A small encoder-decoder audio transcriber, trained from scratch: 49.2 epochs.
Rows from block 3 of the text decoder, named by matrix and row number. Rows with one number belong to one neuron. Each number is 128 + 24 x the weight over its row's rms, rounded and kept within 0 to 255. All counts start at 0. After the name is the row's rms in percent of the matrix's.
# fc1: MLP up (decoder.blocks.3.mlp.fc1.weight, 640x320), inputs 160-319
# fc2: MLP down (decoder.blocks.3.mlp.fc2.weight, 320x640, transposed), outputs 160-319
fc1.431 095 [134 149 123 141 110 111  84 109 108 126 132 142  88  82 131 150 118 119 185 162 115 133 154 123 216 142 146 161  87 116 116 157 113 144 131 138 124 137 146 121 146 116 123  99 116 123 143 162 105 115 138 165 112 134 150  98 172  84  88 127 141 130 169  89 110 123 160 116 154 146 124 160 176 117 126 100 123 121 115 105 113 131 133 131  89 111  89 110 109  91 136 190 163  86 121 114 128 129 147 117 134 148 137 138 129 121 137 109 124 133 128 151 127 107 151 134 101 128 167 125 142 122 120 128 144 118 119 125 188 113 180  83 142 116 130 109 152 111 126 166 108 120 167 119 139 130 144 130 166 131 133 151 137 139 113 134 107 120 136 153]
fc2.431 086 [104 153 134 137 103  75 166 107 136 125 145 128 169 143 176 112 157  78 152 169 117 117 161 127 114 133 140 115 108 135  60 120 111 117  92 143 157 139  93 152 120 129 117 145 149  81 101 143 138 151 112 120  79 156 166 111 152  95 164 157 124 118 117 139 140  92 157 133 116 118 124 142  97 134 118 174 141  85 121 132 137 126 121 123 101 116 134 112 123 149 116 120 118  91 134 105 132  79 109 180 120 111 105 155 167 101 110 123 135 130 148 169 115 175 134 110 149 137 124 139 130 124 147 200 114 129 112 155 132  91 121 138 109 111 124 157 142 116 131 137 123 116 152  90 147 139 103  99 105 129 144 124 140  82 120 144 111 107 136 149]
fc1.432 104 [137 106 145 109  93 106 120 152 149 111 150 121 138 172 131 113 138 137  88 123  76 115 147 168 106 102 129 117 114 161 142 126 153 126 132 148 109 112 155 151 116 112 145 116 164 124 116 107 148 129 113  99 138  97 155  94 126 144  99 155  76 143 143 154 124  74 205 145  97 123 104 136 166 165  92  98 140 127 156 129  83 126 148 106 145 124 162 123 177 169 153 102 119 109 156 171 153  92  77 142 153 140 144 114 153 161  77 150 152 120 140  96 168 166 168 122 120 138 110 117 121 180 129  97 142 114 104 157 105 116 128  87 128 118 120 106  85 154 137 140 128 135 117 133 128 107 111  99 164 151  67 195 143 130 137 135 126 111 157 136]
fc2.432 120 [ 94 110 131 124 136 151 103 117 102 145 140 161 191 199 138  60 155 120 105 142 140 119  83 156 101 106 122 138 128 122 140 123 113 150 131 181 153 166 113  69 105 120 136 111 150 139  97 106 145 134  88 138 126 143 140 100 136 154 102 123 124 169 128 157 155 132 151 145 104 108 119  99 117 112 124 102 152 130 130 116  90 123 149 113 132 104 128 105 145 159 123 146 135 110 156 131  73 133 117 134 135 113 113 133 149 117  95 145  93 126 109 157 144 137 119 109 128 174 137 110 113 126 171 114 165 138 171 160 163 121  97 129 137 113 141 141 132 149 117 152 113 124 109 169 128 149 113  99 132 156  87  87 147 155 128 107  98 121 153 120]
fc1.433 089 [116 121 145 165 124 146 140 121 126 183 105 167 140 129 151 121  97 116 104 106 113  86 122 141 105 128 146 145  97 165 128 127 157 131 111 129 127 127 100 131 119 157 169 121 147 145 144 116 111 120 128 149 118 140 160 115 175 112 136  94 127 137 140 112 150  95 154 111 142  89 150 164 103 140 158 106 124 109 124 111 114 111  91 130 118  98 133 116 141 171 125 145 124  79 129 153 178 132 148  78 112 163 106 132 108 140 113 160 126  90 114 122 147 131 145 167 133 137 131 158 141 131 120 137 132 113 124 134 142 173 123 120 115 114 110 152 148  87 160 117 125 120 134 115 117  97 126 116 165 106 136  90 171 137 127  90 136  68 122 172]
fc2.433 102 [169 137 101 153 121 106 141 135 162 133 161 151 119 143 134 139 126 159 120 107 164 145 116 111 140 131 112 110 118 115 158 119 140 120  99 128 180 140 142  92 141 163 155 134 118 123 173  96  96 149 116 151  65 124 145 109 147 153 147  49 139 146 159 122 135  96 132 159 100  80 148 125 152 145 102 117 107 146 154 148  94 128 145 140 155 110 168 159 141 124 145 155 121 100 130  86 165 172 119  94 160  92 101 127 109 156 100  97 127 156 126 138 118 140 157 134 119 128 153 110 123 209 102 186 180 133 119  69 143 116 102 124  90  84 132 153 153 152  74  59 109 150 152 143 105 139 125 134 106 131 115 111 126 133 120 154 103 108 116 123]
fc1.434 095 [104 136 147 145 181 130 111 135 130 156 163 141 102 116 139 136 124 140 136 103 137 155 141 146 128 136 122  76 114  88 128 158  92 104 146 133 135 142 156 119  66 152 141 130 126 147 100 137  95 158 128 130 128 153 125 130 133 139 134 148 111 174 105 151 122  99 131 102 129 138 151 101 127 160  93  94 113 201 123 106 102 127 114  82 134 157  81 110 158  82 120 151 136 128 117 141 143  97 156 126 143 143 136  87 139 123 137 157 122 125 159 101 123 134  96 153  87 119 155  89 166 134 153  77  94 141 145 119 136 125 184 111 119 132 153 101 150 103 132 135  70 115 128 138 159  81 137 170 125 130 139 120 121 127 106 157 139 132 118 164]
fc2.434 093 [118 150 104 126 174 123 141 118 122 121 145 126 111  68 158 125 105 120  99  98  99 114 139 134 134 113 157 166 119  90 124 155 130  99 101 145 117  73 168 127 139 111 145 133 142 112 104 106 137 116 157 155  85  87 117 139 129  93 129 115 109 101  94 158 142 115 102 148  90 101  87 122 129 119 121  99 168 144 126  74 120 130 156 127 142 162 143 164 144 149 153  97 163 136 173 126 140 133 159 112  78 139 114 116 134 158 122 140 129 144 171 143 156 138  72 120  98 144 120 129 138 156 131 161 130  72 147 124 124 127 143 126 121 145 155 133  92 132 165 125 152 148 113 129  72 149 128 121 111 146 149 129  99 159 119 138 123 106 169 108]
fc1.435 113 [155 110 147 123 131  68 113 126 130 103 117 130 136 134 114 104 111 115 134 126 164 114 151  85 140 122 129 162 115 138 127 116 157 167 109 140 130 124 148 163 161 126 161 128 113 146 167  94  95  92 140 177 111 143 129 160 105 134 153 134 130 188 111 141 131 163 153 157 138 123  83 137 128 126 111 133 124 109 105 151 113 147 139  98 104 133 186  83 118 180 109 122 103 136 132  85 110 107 143 149 111 102 109 149 146 128 137 148 144 163 127 128 117 153 134  84 116 119 133 121 110  99 125 116 105 134 135 125 122 140 137 108 141 156 134 142 105  98 114 124 114 131 149 186 120 106  90 145 124 111 141 116 100 125 133 128 117 144 148 139]
fc2.435 104 [131 151 109 151 144 126 154 112 110 114 125  98 132 158 100 155 133  93 123 138 162 150 133 168 119 129 144 109 120 111 144 130 133  91 135 175 151 112  96 114 115  89 144 106 150 150 121 116 115 153 152 121  78 125 122 129 129 114 146  66 118  94 168 118  67  92 182 105 136  90 156 150 134 119 145 135 136 151 124 116 112 147 134 171 141 143 145 118 118 122 113 173 131 112 130 123 115 140 120 110 123 120 132 144  99  95 135 152 129 117 153 152 152 153 169 130 131 136 120 106 157 113  97 115 169 104 157  96  88  64 111 114 172 100 166 119 134 172 155 129 105 111 132 137 150 114 137 120  96 158 155  94 130 164 185 119 154 160 158 160]
fc1.436 089 [158 113 156  88 132 114 149  97  79 131  90 131 107 113 116 150 122 139 126 142  89 109 108 149 123 148 152 136 173 156 116 114 135 119 155 104 186 137 144 136 154 169 136 137 146  73 125 161 100 143 159 100 111 105 113 176 145 122 151 119 120 140 111 113 134 157 134 128 185 116 108  99 122 169 118 130 175 125 104 102 110 103 150 111 112 122 101 105 149 143 141 178 146 141 115 132 119 123 123 127 114  94 137 166 102 118  92 150 129 120 130 141 144 130 111 100 140 161 123 136 123 137 129 183 147 106 128 137 122 113 137 126 114 119 112 124 156 125 134 131 104  60 146 138 102 127 127 165 134 128 100 171  91 140  97  97 162 109 119 112]
fc2.436 087 [125 127 118 176 126  90 123 114 120 131 144 113 160  99 151 174 105 106 146 114 149 128 120 138 122 105 158 117 153 132 148 119 135 108 144  96 155 181 100 108 131 146 104 156 110  78 123 121 162 125 102 110 140 161 126 121 158 129 207 135 136 141 111 113 142 133 143 105 137 131 117 178 156 174 101 123 128 131 135 145 117 116 116 133 118 132  94 131 187 189 121 140 133 112 116 101 108 106 143 175 137  96 113 135 121 126 106 102 141 169 128 129 135 129 134 103 162 138 146 104 139 108 134 108 103 152  81 118 115 159 117 106  92 145 128 146 168 122 114 135 111 104 106 134 116 154 131 120 109 157  85 125  84 150  97 122 165  91 110 124]
fc1.437 096 [154 114 146 166 144 117 140 126  97 182 129 126 128 117 135  91 146 134 110 145 121 118 146 147 130 154 118 133 117 119 113 158 120 128 154 136 140 127 122 152 129 145 123 127 140 154 149 145 156 145 136 125 143 116 153  91 124 128 126 169 108 119 133 136  74 127 158 148 139  78 167 166 137 122 143 126 104 120 166 102 121 137 112  99 163 132 118 165 126 140  92  97 157 118 103 140 152 138 120 116 113 108 104 145 132 151 127 106 131  95 111 118  90 198 119 162 117 143 132 176 100 120 177 145 109  90 117 154 139 108 105 103 103 103 118 153 160 119 126 143 155 137 142 108 161 105  85 149 138  78 166 107 111 132 151 169 156 112 152 146]
fc2.437 103 [161 131 128  75 136 132 147 111 154 154 160 139 147 143 141 134 106 126 162  94 157 143  87 170 124  92  87 187 116 120 171 148 148 135 100 171 128 112 117 107  98 113 141 114 164 103 150 139  96 132 107  80 118 132 110 115 188 115 119 111 122 167  96 100 131 142 110 132 136 126 132  85 144 148 144 115 128 121  65 134  89 121  93 138 100 150 167 115 152 130 140 143 123 134 120 106 174 114 120 131 128  78 140 105 116 128 121 127 149 136 134  75 110 182 162 133 152 111 112 147 121  86 137 110  93 135 167 124  85 125 137 134 159 119 128 133 130 113 102 126 112 107 119 120 128 146 130 151 124 160 123  89  89 122  89 175 122 144 127 125]
fc1.438 095 [138 132 144 176 165 126 126 146 173 132 123 137 107 161 135 171 117 114 175 140 158 124 101  99 157  90 115 137 131 105 139 146 107 184 112  88 122 129 158 136 127 149 118 112 150 149 122 163  97 101  93 123  87 149 142 143 134 105 121 191 129  96 102 124 114 166 142 153 107  71  83 134 136 158 139 142 109 138 105 147 125  93 128 108 105  87 162 140 128 112 108 130 151 101 147 112 193 142 131 100 119 122 126 100 146 138 113 137 110 132 141 160 107 133  84 138 127 110  92 115 159 103 155 113 112 125 125 129 125 148 109 102 167 132 118 146 136 100 169 106 128 143 117 173  97 138 101 128 157  54 173 115  76 137 128 136 128  99 120 127]
fc2.438 091 [143 122 117 176 146 120 111 107 156 136 138 130 168 187 129 117 168 126 164  87 113 139 151 113  90 116 133 145 119 110 106  92 120  73 128 102 118 130 117 126 123  94 137 114 108 133 128 146 108 186 143 164  69 100 131  99 125 142 132 106 149 109 151 111 171 153  79  77 129 106 118 133  71 126 174 154 113 147 125 121 139 106 170  92 109  94 161 100  72 109 146 132 128 169 105 117 122 115 143  85 157  91  75 135 122 102 168  96 149 134 126 165 138 117 156 162 121 114 118 127 116 152 106 162 138 141 111 110 134 146 111 131 112 117  96 126 125 152 127  93 113  77 147 115 158 129 116 158 100 124 152 135 131 126 111 148 115 178 146 182]
fc1.439 100 [104 137 177 149 149 101 131 135 122 126 133 143 136  99 125 104 101 126 133 135 113 133 145 147 176 125 149 112 123 147 152 117 114 157 128 122 123 151 124 145 138 171 143 101 112 115  86 124 158 115 150  67  80 161 145 123 152 191 137 104  87  95 153 120 145  96 123 147 142 144 160 118 124 161 156 108 132 133 135 154 126 152 120 107 127 135 118 193 102 108 156 144 151 127 118 151 139 117 128 114 164 146 130 146 140  74 150 109 138 129 131  98 148 130 159 108 117 133 143 110 101 111 130 135 122 127 159  89 131  90 117 119 126 157 151 140 112 142 124  96 112 157 127 155  81 157 133 128 108  97 136 135 102 150  77 151 169 130 143 167]
fc2.439 108 [ 98 137  93 135 155 101  82 133 136 153 102 110 133  84 124 108 163 139 119 144 122 120  99  98 146 144 150  96 118 131  83 145 166 112  95 148 131 125 140 101 164 111 114 154 147 141 116 142 121 151 115 125 127 170 130  93 120  97  99 150 111 155  91 135 143  97 152 111 122  85 141 163 141 138 119 158  93 114  94 183 131  85 120 104 170 127 131 121 116 132 106 141 108 126 136  95  90 108  91 119 114 102 145 108 141 148 129  74 169 179 122 140 105 101 136  85  98 114 119 124 104 125 155 149 163 137 109 135 139 143 148 119 104 109 144 140 165 111 148 165 189 114 130 152 128 144 129 122 128 156 141 144 144 104 123 119 140 131  96 129]
fc1.440 083 [161 158 121  90 115 146 148 189 137 119 103 134 138 161 104 118 154 129 146 139 130 120 108 104 109  89 127 115 152 136  68 147 160 138 141 161 144 101 121  79 145 112 145 125 168 147 118  89 140 138 117 101 137  93 112 126 119 108  98  94 119 113  98  87 150 145 168 138  81 140 135 106 103 146 150 130 157  99 130 105  93  91 188 164 121  87 132 119 113 169 120 132 132 144 149 146 170 168 108 122 108 142 152  95 161 141 100 142 113 117 107 102 103 103 135 128 150 137  94  73  99 147 134 143 146 133 110 141 109 164 129 159 109 154 149 146 152 133  86 107 152  94 124  77 117 122 117 127  88 134  87 141 109 166 139 135 143 102 151 126]
fc2.440 087 [134 123 155 141 142 132 127 120 129 129 169 157 143 139 126 116 140 171 155 101  93 118 115 151 128  77  98 119 110 103 120 140 116 184 132 127 119  96  96 137 117 103  83 111 133 136 106 140 154  83 128 163 136 107 119 122 146 119 134 106 121 121 142 135 128 103 123 120 141 169 118 126 153 129 151 146 124  96 127 113 135 149 106 111 126 121 147 171 164 146 163 139 110 134 120 136 107 110 125 129  99 138 140 137  89  94 140 125 139 144 134 165 109 124 155 124 163 153 187 116 139 130 143 150 103 107 177  92 117 107 127 115 141 136 112 128 157 166 139 141 106 108  67 154  85 137 152 105 129 138 117  93 132 112 126 115 113 137  69 134]