From a checkpoint of a small encoder-decoder audio transcriber.
Model: 20.4M parameters, log mel input, encoder arch convnext, encoder norm layernorm, encoder activation geglu, encoder moe top_k, encoder num experts 4, encoder layers 8, encoder width 320, decoder width 320, decoder layers 8, decoder activation gelu.
Training: muon at rate 0.028, 6000 steps, batches of 128.
Data: trained on read English sentences (LibriTTS-R), 15625 training examples, 49.2 epochs.
Rows from block 4 of the audio encoder, named by matrix and row number. Rows with one number belong to one neuron. Each number is 50 + 12 x the weight over the matrix's rms, rounded and kept within 0 to 99. All counts start at 0.
# gate: MLP gate (encoder.blocks.4.mlp.gate.weight, 640x320), inputs 0-53
# fc1: MLP up (encoder.blocks.4.mlp.fc1.weight, 640x320), inputs 0-53
# fc2: MLP down (encoder.blocks.4.mlp.fc2.weight, 320x640, transposed), outputs 0-53
gate.69:58 39 41 69 52 73 37 53 58 55 40 40 64 54 46 44 66 56 25 61 60 55 48 45 30 58 45 57 58 52 48 43 62 55 35 71 68 33 58 34 54 56 41 48 41 58 52 54 59 60 38 20 58 68
fc1.69:64 42 46 36 54 52 56 55 58 41 71 64 46 52 46 54 44 55 67 38 43 54 62 54 49 46 62 41 52 68 63 39 57 43 66 83 67 49 35 44 43 67 49 19 44 56 57 49 61 40 57 57 56 49
fc2.69:51 43 53 47 40 32 33 55 42 49 47 35 55 56 66 39 51 62 35 61 40 48 40 47 44 67 76 48 39 44 45 63 37 64 53 68 47 32 57 49 57 38 68 47 54 58 42 52 43 25 26 53 68 49
gate.70:55 58 41 61 72 33 43 38 45 45 60 53 30 50 53 24 59 44 81 47 66 69 53 55 43 38 56 56 33 24 50 53 55 37 59 66 41 45 55 59 73 41 68 46 65 53 46 44 56 22 50 72 50 54
fc1.70:43 38 61 23 52 61 50 51 51 43 42 35 64 45 62 59 42 61 26 35 64 39 28 50 56 57 44 39 52 69 56 53 48 52 49 50 54 54 60 48 44 50 30 61 49 52 50 62 45 64 33 31 56 57
fc2.70:38 53 48 49 46 48 77 42 61 39 55 42 41 55 54 74 49 19 61 57 48 54 51 54 64 61 60 62 31 25 41 49 43 18 48 37 21 56 58 22 44 39 63 40 65 34 75 48 55 54 54 45 56 59
gate.71:49 16 75 42 51 80 40 52 38 55 37 56 37 61 51 38 35 45 45 37 46 57 55 34 26 49 70 60 44 54 68 69 68 56 44 44 49 41 34 44 68 32 53 50 54 52 52 24 57 47 34 41 37 46
fc1.71:36 46 59 49 43 56 63 51 61 48 37 54 37 36 75 44 34 45 38 55 28 44 59 77 56 49 45 33 42 58 72 51 39 57 50 41 49 59 26 46 44 55 46 61 55 57 42 46 24 67 29 30 42 59
fc2.71:54 58 50 36 65 45 38 52 46 43 34 58 35 31 59 69 36 23 60 18 45 36 36 73 62 58 50 45 36 42 31 39 39 48 50 54 62 57 64 39 33 64 33 39 54 30 65 37 47 58 59 81 63 54
gate.72:63 48 45 40 43 58 42 54 39 64 53 28 61 49 41 33 63 56 38 59 31 50 55 51 48 60 53 54 60 46 43 55 55 40 51 37 48 73 71 49 52 50 52 79 39 64 28 72 63 68 54 51 64 41
fc1.72:38 55 51 44 36 42 39 58 60 18 32 43 42 36 66 39 55 54 30 43 60 54 38 36 44 33 43 45 21 46 36 47 55 69 52 66 58 45 47 55 37 91 40 42 54 39 70 43 43 39 49 44 54 45
fc2.72:36 67 12 34 51 51 27 26 32 35 29 62 52 61 39 72 45 52 39 29 32 62 47 54 25 23 65 37 52 74 68 53 43 57 37 45 41 43 48 62 64 49 30 77 39 70 54 60 61 76 27 42 40 80
gate.73:55 64 23 52 49 50 43 38 42 42 87 37 51 38 54 22 61 16 42 39 71 32 49 52 67 53 34 92 47 41 49 42 55 49 30 60 76 28 33 61 66 57 47 47 65 61 41 69 62 49 50 45 39 62
fc1.73:79 58 68 45 40 50 39 57 50 49 46 52 44 65 48 44 68 25 34 41 61 43 46 52 63 32 41 65 53 55 70 55 47 50 38 53 36 63 44 31 23 85 52 52 52 72 21 46 53 33 33 35 39 38
fc2.73:42 64 50 75 76 37 66 38 28 60 63 17 60 47 56 55 76 49 38 34 51 22 40 47 59 37 59 47 34 60 59 57 73 63 44 51 67 56 66 64 79 48 34 56 51 72 37 62 53 38 32 51 69 48
gate.74:54 55 49 55 59 38 53 50 48 63 58 55 53 47 49 31 44 58 42 59 59 44 60 51 65 43 41 46 43 49 57 40 35 56 51 46 57 50 60 54 56 41 52 51 45 40 39 48 36 47 60 50 39 54
fc1.74:48 63 61 52 51 39 63 42 48 38 39 39 47 34 69 66 47 37 52 43 53 65 38 49 47 53 70 46 59 54 37 52 35 34 33 40 44 67 58 47 53 68 53 50 59 62 59 48 62 58 49 48 53 52
fc2.74:44 57 38 68 33 51 36 52 56 47 51 52 43 46 56 43 69 36 48 55 64 51 34 63 60 45 42 46 45 36 50 50 64 53 48 46 60 54 37 48 48 54 46 36 66 32 53 43 53 59 50 43 40 49
gate.75:65 72 39 90 34 52 29 45 32 40 29 53 27 29 46 66 36 47 35 23 40 64 39 39 45 62 53 27 48 50 68 49 45 45 46 30 46 68 79 55 59 44 61 55 82 62 50 51 66 41 58 41 29 38
fc1.75:65 62 53 38 30 55 34 61 86 51 52 33 54 57 38 63 33 46 31 48 28 65 48 60 32 54 39 44 73 80 66 23 61 46 30 45 35 33 61 69 52 50 43 58 50 49 58 41 43 47 51 53 49 65
fc2.75:49 40 50 50 66 62 62 44 52 41 48 50 74 65 64 48 40 46 58 56 71 49 42 35 60 69 34 67 43 64 64 42 60 54 30 53 34 66 52 35 47 41 57 53 62 69 62 39 32 33 53 51 39 37
gate.76:45 60 40 77 52 51 39 54 56 54 41 63 43 39 53 21 47 31 63 35 67 49 42 26 38 53 52 61 43 57 59 43 56 65 56 66 33 26 52 41 67 25 56 57 46 49 46 65 64 60 58 48 61 57
fc1.76:34 45 85 65 59 28 57 41 42 67 58 43 53 40 79 73 58 60 53 49 45 47 44 36 65 54 44 45 31 42 37 40 28 62 30 49 34 39 32 68 64 53 44 61 32 66 31 45 62 29 52 42 52 64
fc2.76:64 61 35 20 59 11 40 57 57 65 79 64 61 56 19 65 51 28 65 75 86 61 46 51 38 31 50 54 46 42 76 58 59 63 40 83 53 52 69 64 64 46 32 53 47 42 48 60 38 45 52 47 65 54
gate.77:46 66 56 54 31 43 55 46 52 52 58 59 44 65 46 57 61 54 42 52 60 39 43 48 33 70 74 61 54 51 45 62 39 52 53 53 50 42 86 52 42 53 48 46 65 52 59 49 40 51 58 64 11 64
fc1.77:64 48 77 46 32 53 39 41 25 29 60 43 42 48 68 55 51 27 53 50 42 57 59 69 61 47 48 36 61 47 56 43 94 49 59 60 62 57 52 54 39 55 52 49 59 72 50 48 30 80 48 50 61 47
fc2.77:45 55 64 55 34 64 68 55 59 55 51 65 46 30 48 55 41 49 45 67 61 50 69 48 78 74 48 64 45 43 66 44 33 45 44 81 49 53 61 65 65 35 82 59 39 52 43 55 32 38 47 54 46 75
gate.78:52 39 62 49 54 56 52 57 60 55 29 51 72 48 59 68 45 33 21 48 71 51 48 40 48 59 73 38 39 65 56 38 69 52 63 63 46 56 36 44 38 62 60 52 41 63 50 49 47 63 53 53 71 34
fc1.78:39 30 37 43 33 56 26 53 63 38 44 36 53 25 35 57 48 69 61 68 63 30 51 36 49 59 35 55 62 76 52 62 48 45 64 76 49 40 59 56 38 42 50 41 39 50 44 43 64 59 34 45 65 53
fc2.78:60 61 53 67 47 46 31 53 53 49 61 66 59 50 57 46 40 51 45 50 53 48 59 44 62 50 61 52 58 52 60 63 50 72 33 61 51 44 49 46 82 68 63 58 35 39 40 36 42 49 33 72 69 32
gate.79:53 40 56 59 49 50 57 46 51 62 50 57 35 69 51 48 47 43 49 64 46 56 64 38 48 45 45 31 53 56 54 63 53 50 51 68 44 47 56 35 52 51 52 53 40 41 42 40 49 56 60 47 42 50
fc1.79:42 54 46 44 56 49 60 50 48 47 52 42 62 26 57 47 43 49 51 37 61 45 41 57 60 50 62 57 51 49 55 33 51 53 51 41 54 52 49 64 53 65 55 57 57 46 77 59 54 52 52 55 51 47
fc2.79:33 60 71 52 54 71 59 58 56 35 37 50 50 61 37 50 44 44 63 67 49 52 51 60 53 38 52 55 30 55 60 57 52 55 53 48 62 41 60 58 64 46 58 39 33 38 56 55 57 56 59 43 37 45
gate.80:56 56 42 42 66 42 25 56 52 23 52 32 50 33 65 45 35 48 43 48 45 47 48 65 59 30 60 51 43 37 26 48 75 68 31 68 54 67 49 65 64 52 63 22 50 39 53 61 34 64 58 59 56 46
fc1.80:61 35 59 76 56 55 67 35 50 45 55 56 38 57 39 54 24 50 56 39 45 52 31 47 52 54 66 46 44 46 37 30 53 60 45 31 51 53 63 69 42 34 56 20 62 49 64 40 40 57 55 63 56 52
fc2.80:44 62 44 68 58 63 65 30 28 48 45 45 59 54 22 44 50 47 60 57 62 61 44 38 72 55 47 31 19 50 51 47 71 41 26 43 32 55 38 52 44 36 69 77 54 54 48 48 45 31 59 08 50 41
gate.81:46 36 61 47 41 75 49 31 41 50 57 44 54 28 44 48 56 54 45 57 49 39 52 55 24 51 21 55 61 41 58 65 43 42 33 33 65 72 23 60 42 51 30 18 56 74 53 54 51 56 53 32 43 50
fc1.81:50 50 41 69 54 30 50 60 37 79 61 54 55 55 57 57 46 51 46 41 37 49 38 66 49 55 45 52 45 78 58 27 36 67 45 62 68 47 35 45 60 54 74 39 55 54 37 54 28 59 31 28 50 68
fc2.81:54 25 47 72 38 51 66 59 60 55 45 51 45 51 39 54 30 46 62 47 22 46 38 54 42 36 49 38 70 58 57 00 71 51 56 61 55 38 59 59 49 52 70 52 45 44 37 40 61 46 35 57 43 47
gate.82:55 46 59 51 46 47 43 59 40 52 60 53 37 44 27 45 43 47 57 50 54 56 60 42 39 46 51 51 62 41 54 42 66 43 42 42 56 47 46 40 36 58 64 48 37 45 54 48 57 57 64 44 57 61
fc1.82:51 55 58 41 47 49 48 55 42 40 51 45 51 41 26 48 47 45 48 55 48 50 65 47 52 32 53 50 56 40 41 54 75 41 55 41 57 48 49 38 48 65 54 53 42 38 53 53 42 51 69 29 52 49
fc2.82:37 55 52 33 43 44 49 38 29 46 56 43 58 51 64 50 40 35 32 49 37 54 52 48 44 49 65 48 53 51 60 47 52 44 47 56 64 48 48 51 62 59 36 53 46 28 55 46 42 41 45 39 58 59
gate.83:58 56 39 44 41 68 45 36 40 58 48 55 49 71 59 54 54 65 34 43 63 55 43 42 64 57 71 47 61 48 31 68 36 37 34 51 46 27 54 48 44 54 54 56 44 50 47 53 74 44 42 43 46 37
fc1.83:41 31 37 62 39 41 61 68 51 69 50 47 42 43 38 54 54 28 53 37 27 37 54 60 32 48 34 45 35 59 50 30 69 50 51 47 48 62 28 42 59 39 43 50 53 42 55 60 42 48 46 45 59 62
fc2.83:61 33 52 53 68 63 53 47 58 61 54 59 45 59 68 30 52 31 37 51 49 53 54 43 60 55 52 40 34 40 58 58 38 58 58 70 48 49 60 60 52 41 68 43 79 28 56 50 54 50 52 46 57 59
gate.84:33 45 44 62 42 55 36 39 31 44 43 45 44 50 27 55 46 59 38 65 43 43 54 60 35 30 26 44 45 33 45 61 65 46 56 75 63 54 64 22 33 38 57 54 44 85 41 56 67 50 46 55 50 47
fc1.84:53 51 58 69 60 54 69 52 67 61 48 80 54 37 51 44 42 26 18 47 58 47 53 48 42 21 67 48 09 51 59 41 58 30 56 54 12 81 39 59 53 63 57 55 64 12 38 53 51 51 38 38 64 30
fc2.84:59 72 34 44 58 51 43 26 27 59 35 45 57 50 55 36 31 43 49 71 60 34 59 53 50 38 34 48 67 33 28 52 76 65 41 28 30 64 60 76 51 52 55 46 39 19 78 44 61 42 48 32 48 61
gate.85:57 59 47 51 34 59 34 55 27 71 52 38 39 66 54 61 33 61 54 31 55 39 41 37 60 48 43 51 50 33 25 50 46 46 50 61 49 24 47 64 57 51 58 45 30 58 62 59 52 66 48 36 20 46
fc1.85:59 66 61 56 60 45 57 58 41 38 54 69 69 64 35 53 65 62 45 49 57 61 45 28 49 36 65 33 66 52 58 38 49 41 52 31 59 52 69 42 61 44 38 52 48 50 33 38 59 64 39 49 64 56
fc2.85:28 64 39 37 65 59 78 56 39 46 36 50 53 65 50 37 42 52 61 54 36 61 52 26 46 55 70 64 28 39 25 63 54 39 67 28 48 36 56 67 57 54 31 57 56 27 40 32 40 49 42 64 47 69
gate.86:87 53 70 52 70 50 43 70 51 47 55 43 51 49 49 46 49 36 40 63 29 47 48 24 73 57 31 39 36 55 50 50 48 49 69 62 48 53 74 49 55 54 54 40 56 37 47 36 41 39 63 77 66 46
fc1.86:67 71 48 59 56 39 27 54 54 65 35 29 38 70 71 43 38 44 40 64 29 60 67 40 64 66 46 52 52 70 55 42 39 59 50 69 19 42 77 26 58 66 76 48 73 42 65 51 62 68 54 54 61 50
fc2.86:54 58 40 79 65 76 50 73 51 47 36 54 73 76 39 35 52 68 46 28 56 44 59 56 62 81 34 47 78 60 22 59 78 58 73 56 58 19 24 59 79 52 33 45 63 72 73 68 53 52 59 34 56 66
gate.87:63 48 56 52 36 58 52 54 55 53 58 57 58 79 44 34 56 22 52 42 47 37 58 64 67 35 66 41 34 53 44 52 69 37 50 42 61 44 45 66 34 51 68 23 22 55 68 59 57 42 53 44 76 67
fc1.87:47 55 67 46 43 61 50 54 57 35 53 47 47 47 54 45 62 39 65 27 49 39 31 37 47 37 39 31 43 62 60 57 43 48 79 52 56 52 54 47 49 62 55 37 49 53 41 49 49 41 59 67 68 40
fc2.87:55 37 38 56 61 49 65 65 36 38 70 37 24 63 62 35 22 46 45 38 16 49 25 66 49 40 44 58 47 47 53 40 36 29 58 47 44 32 41 49 44 32 61 37 47 38 58 51 40 41 31 53 55 34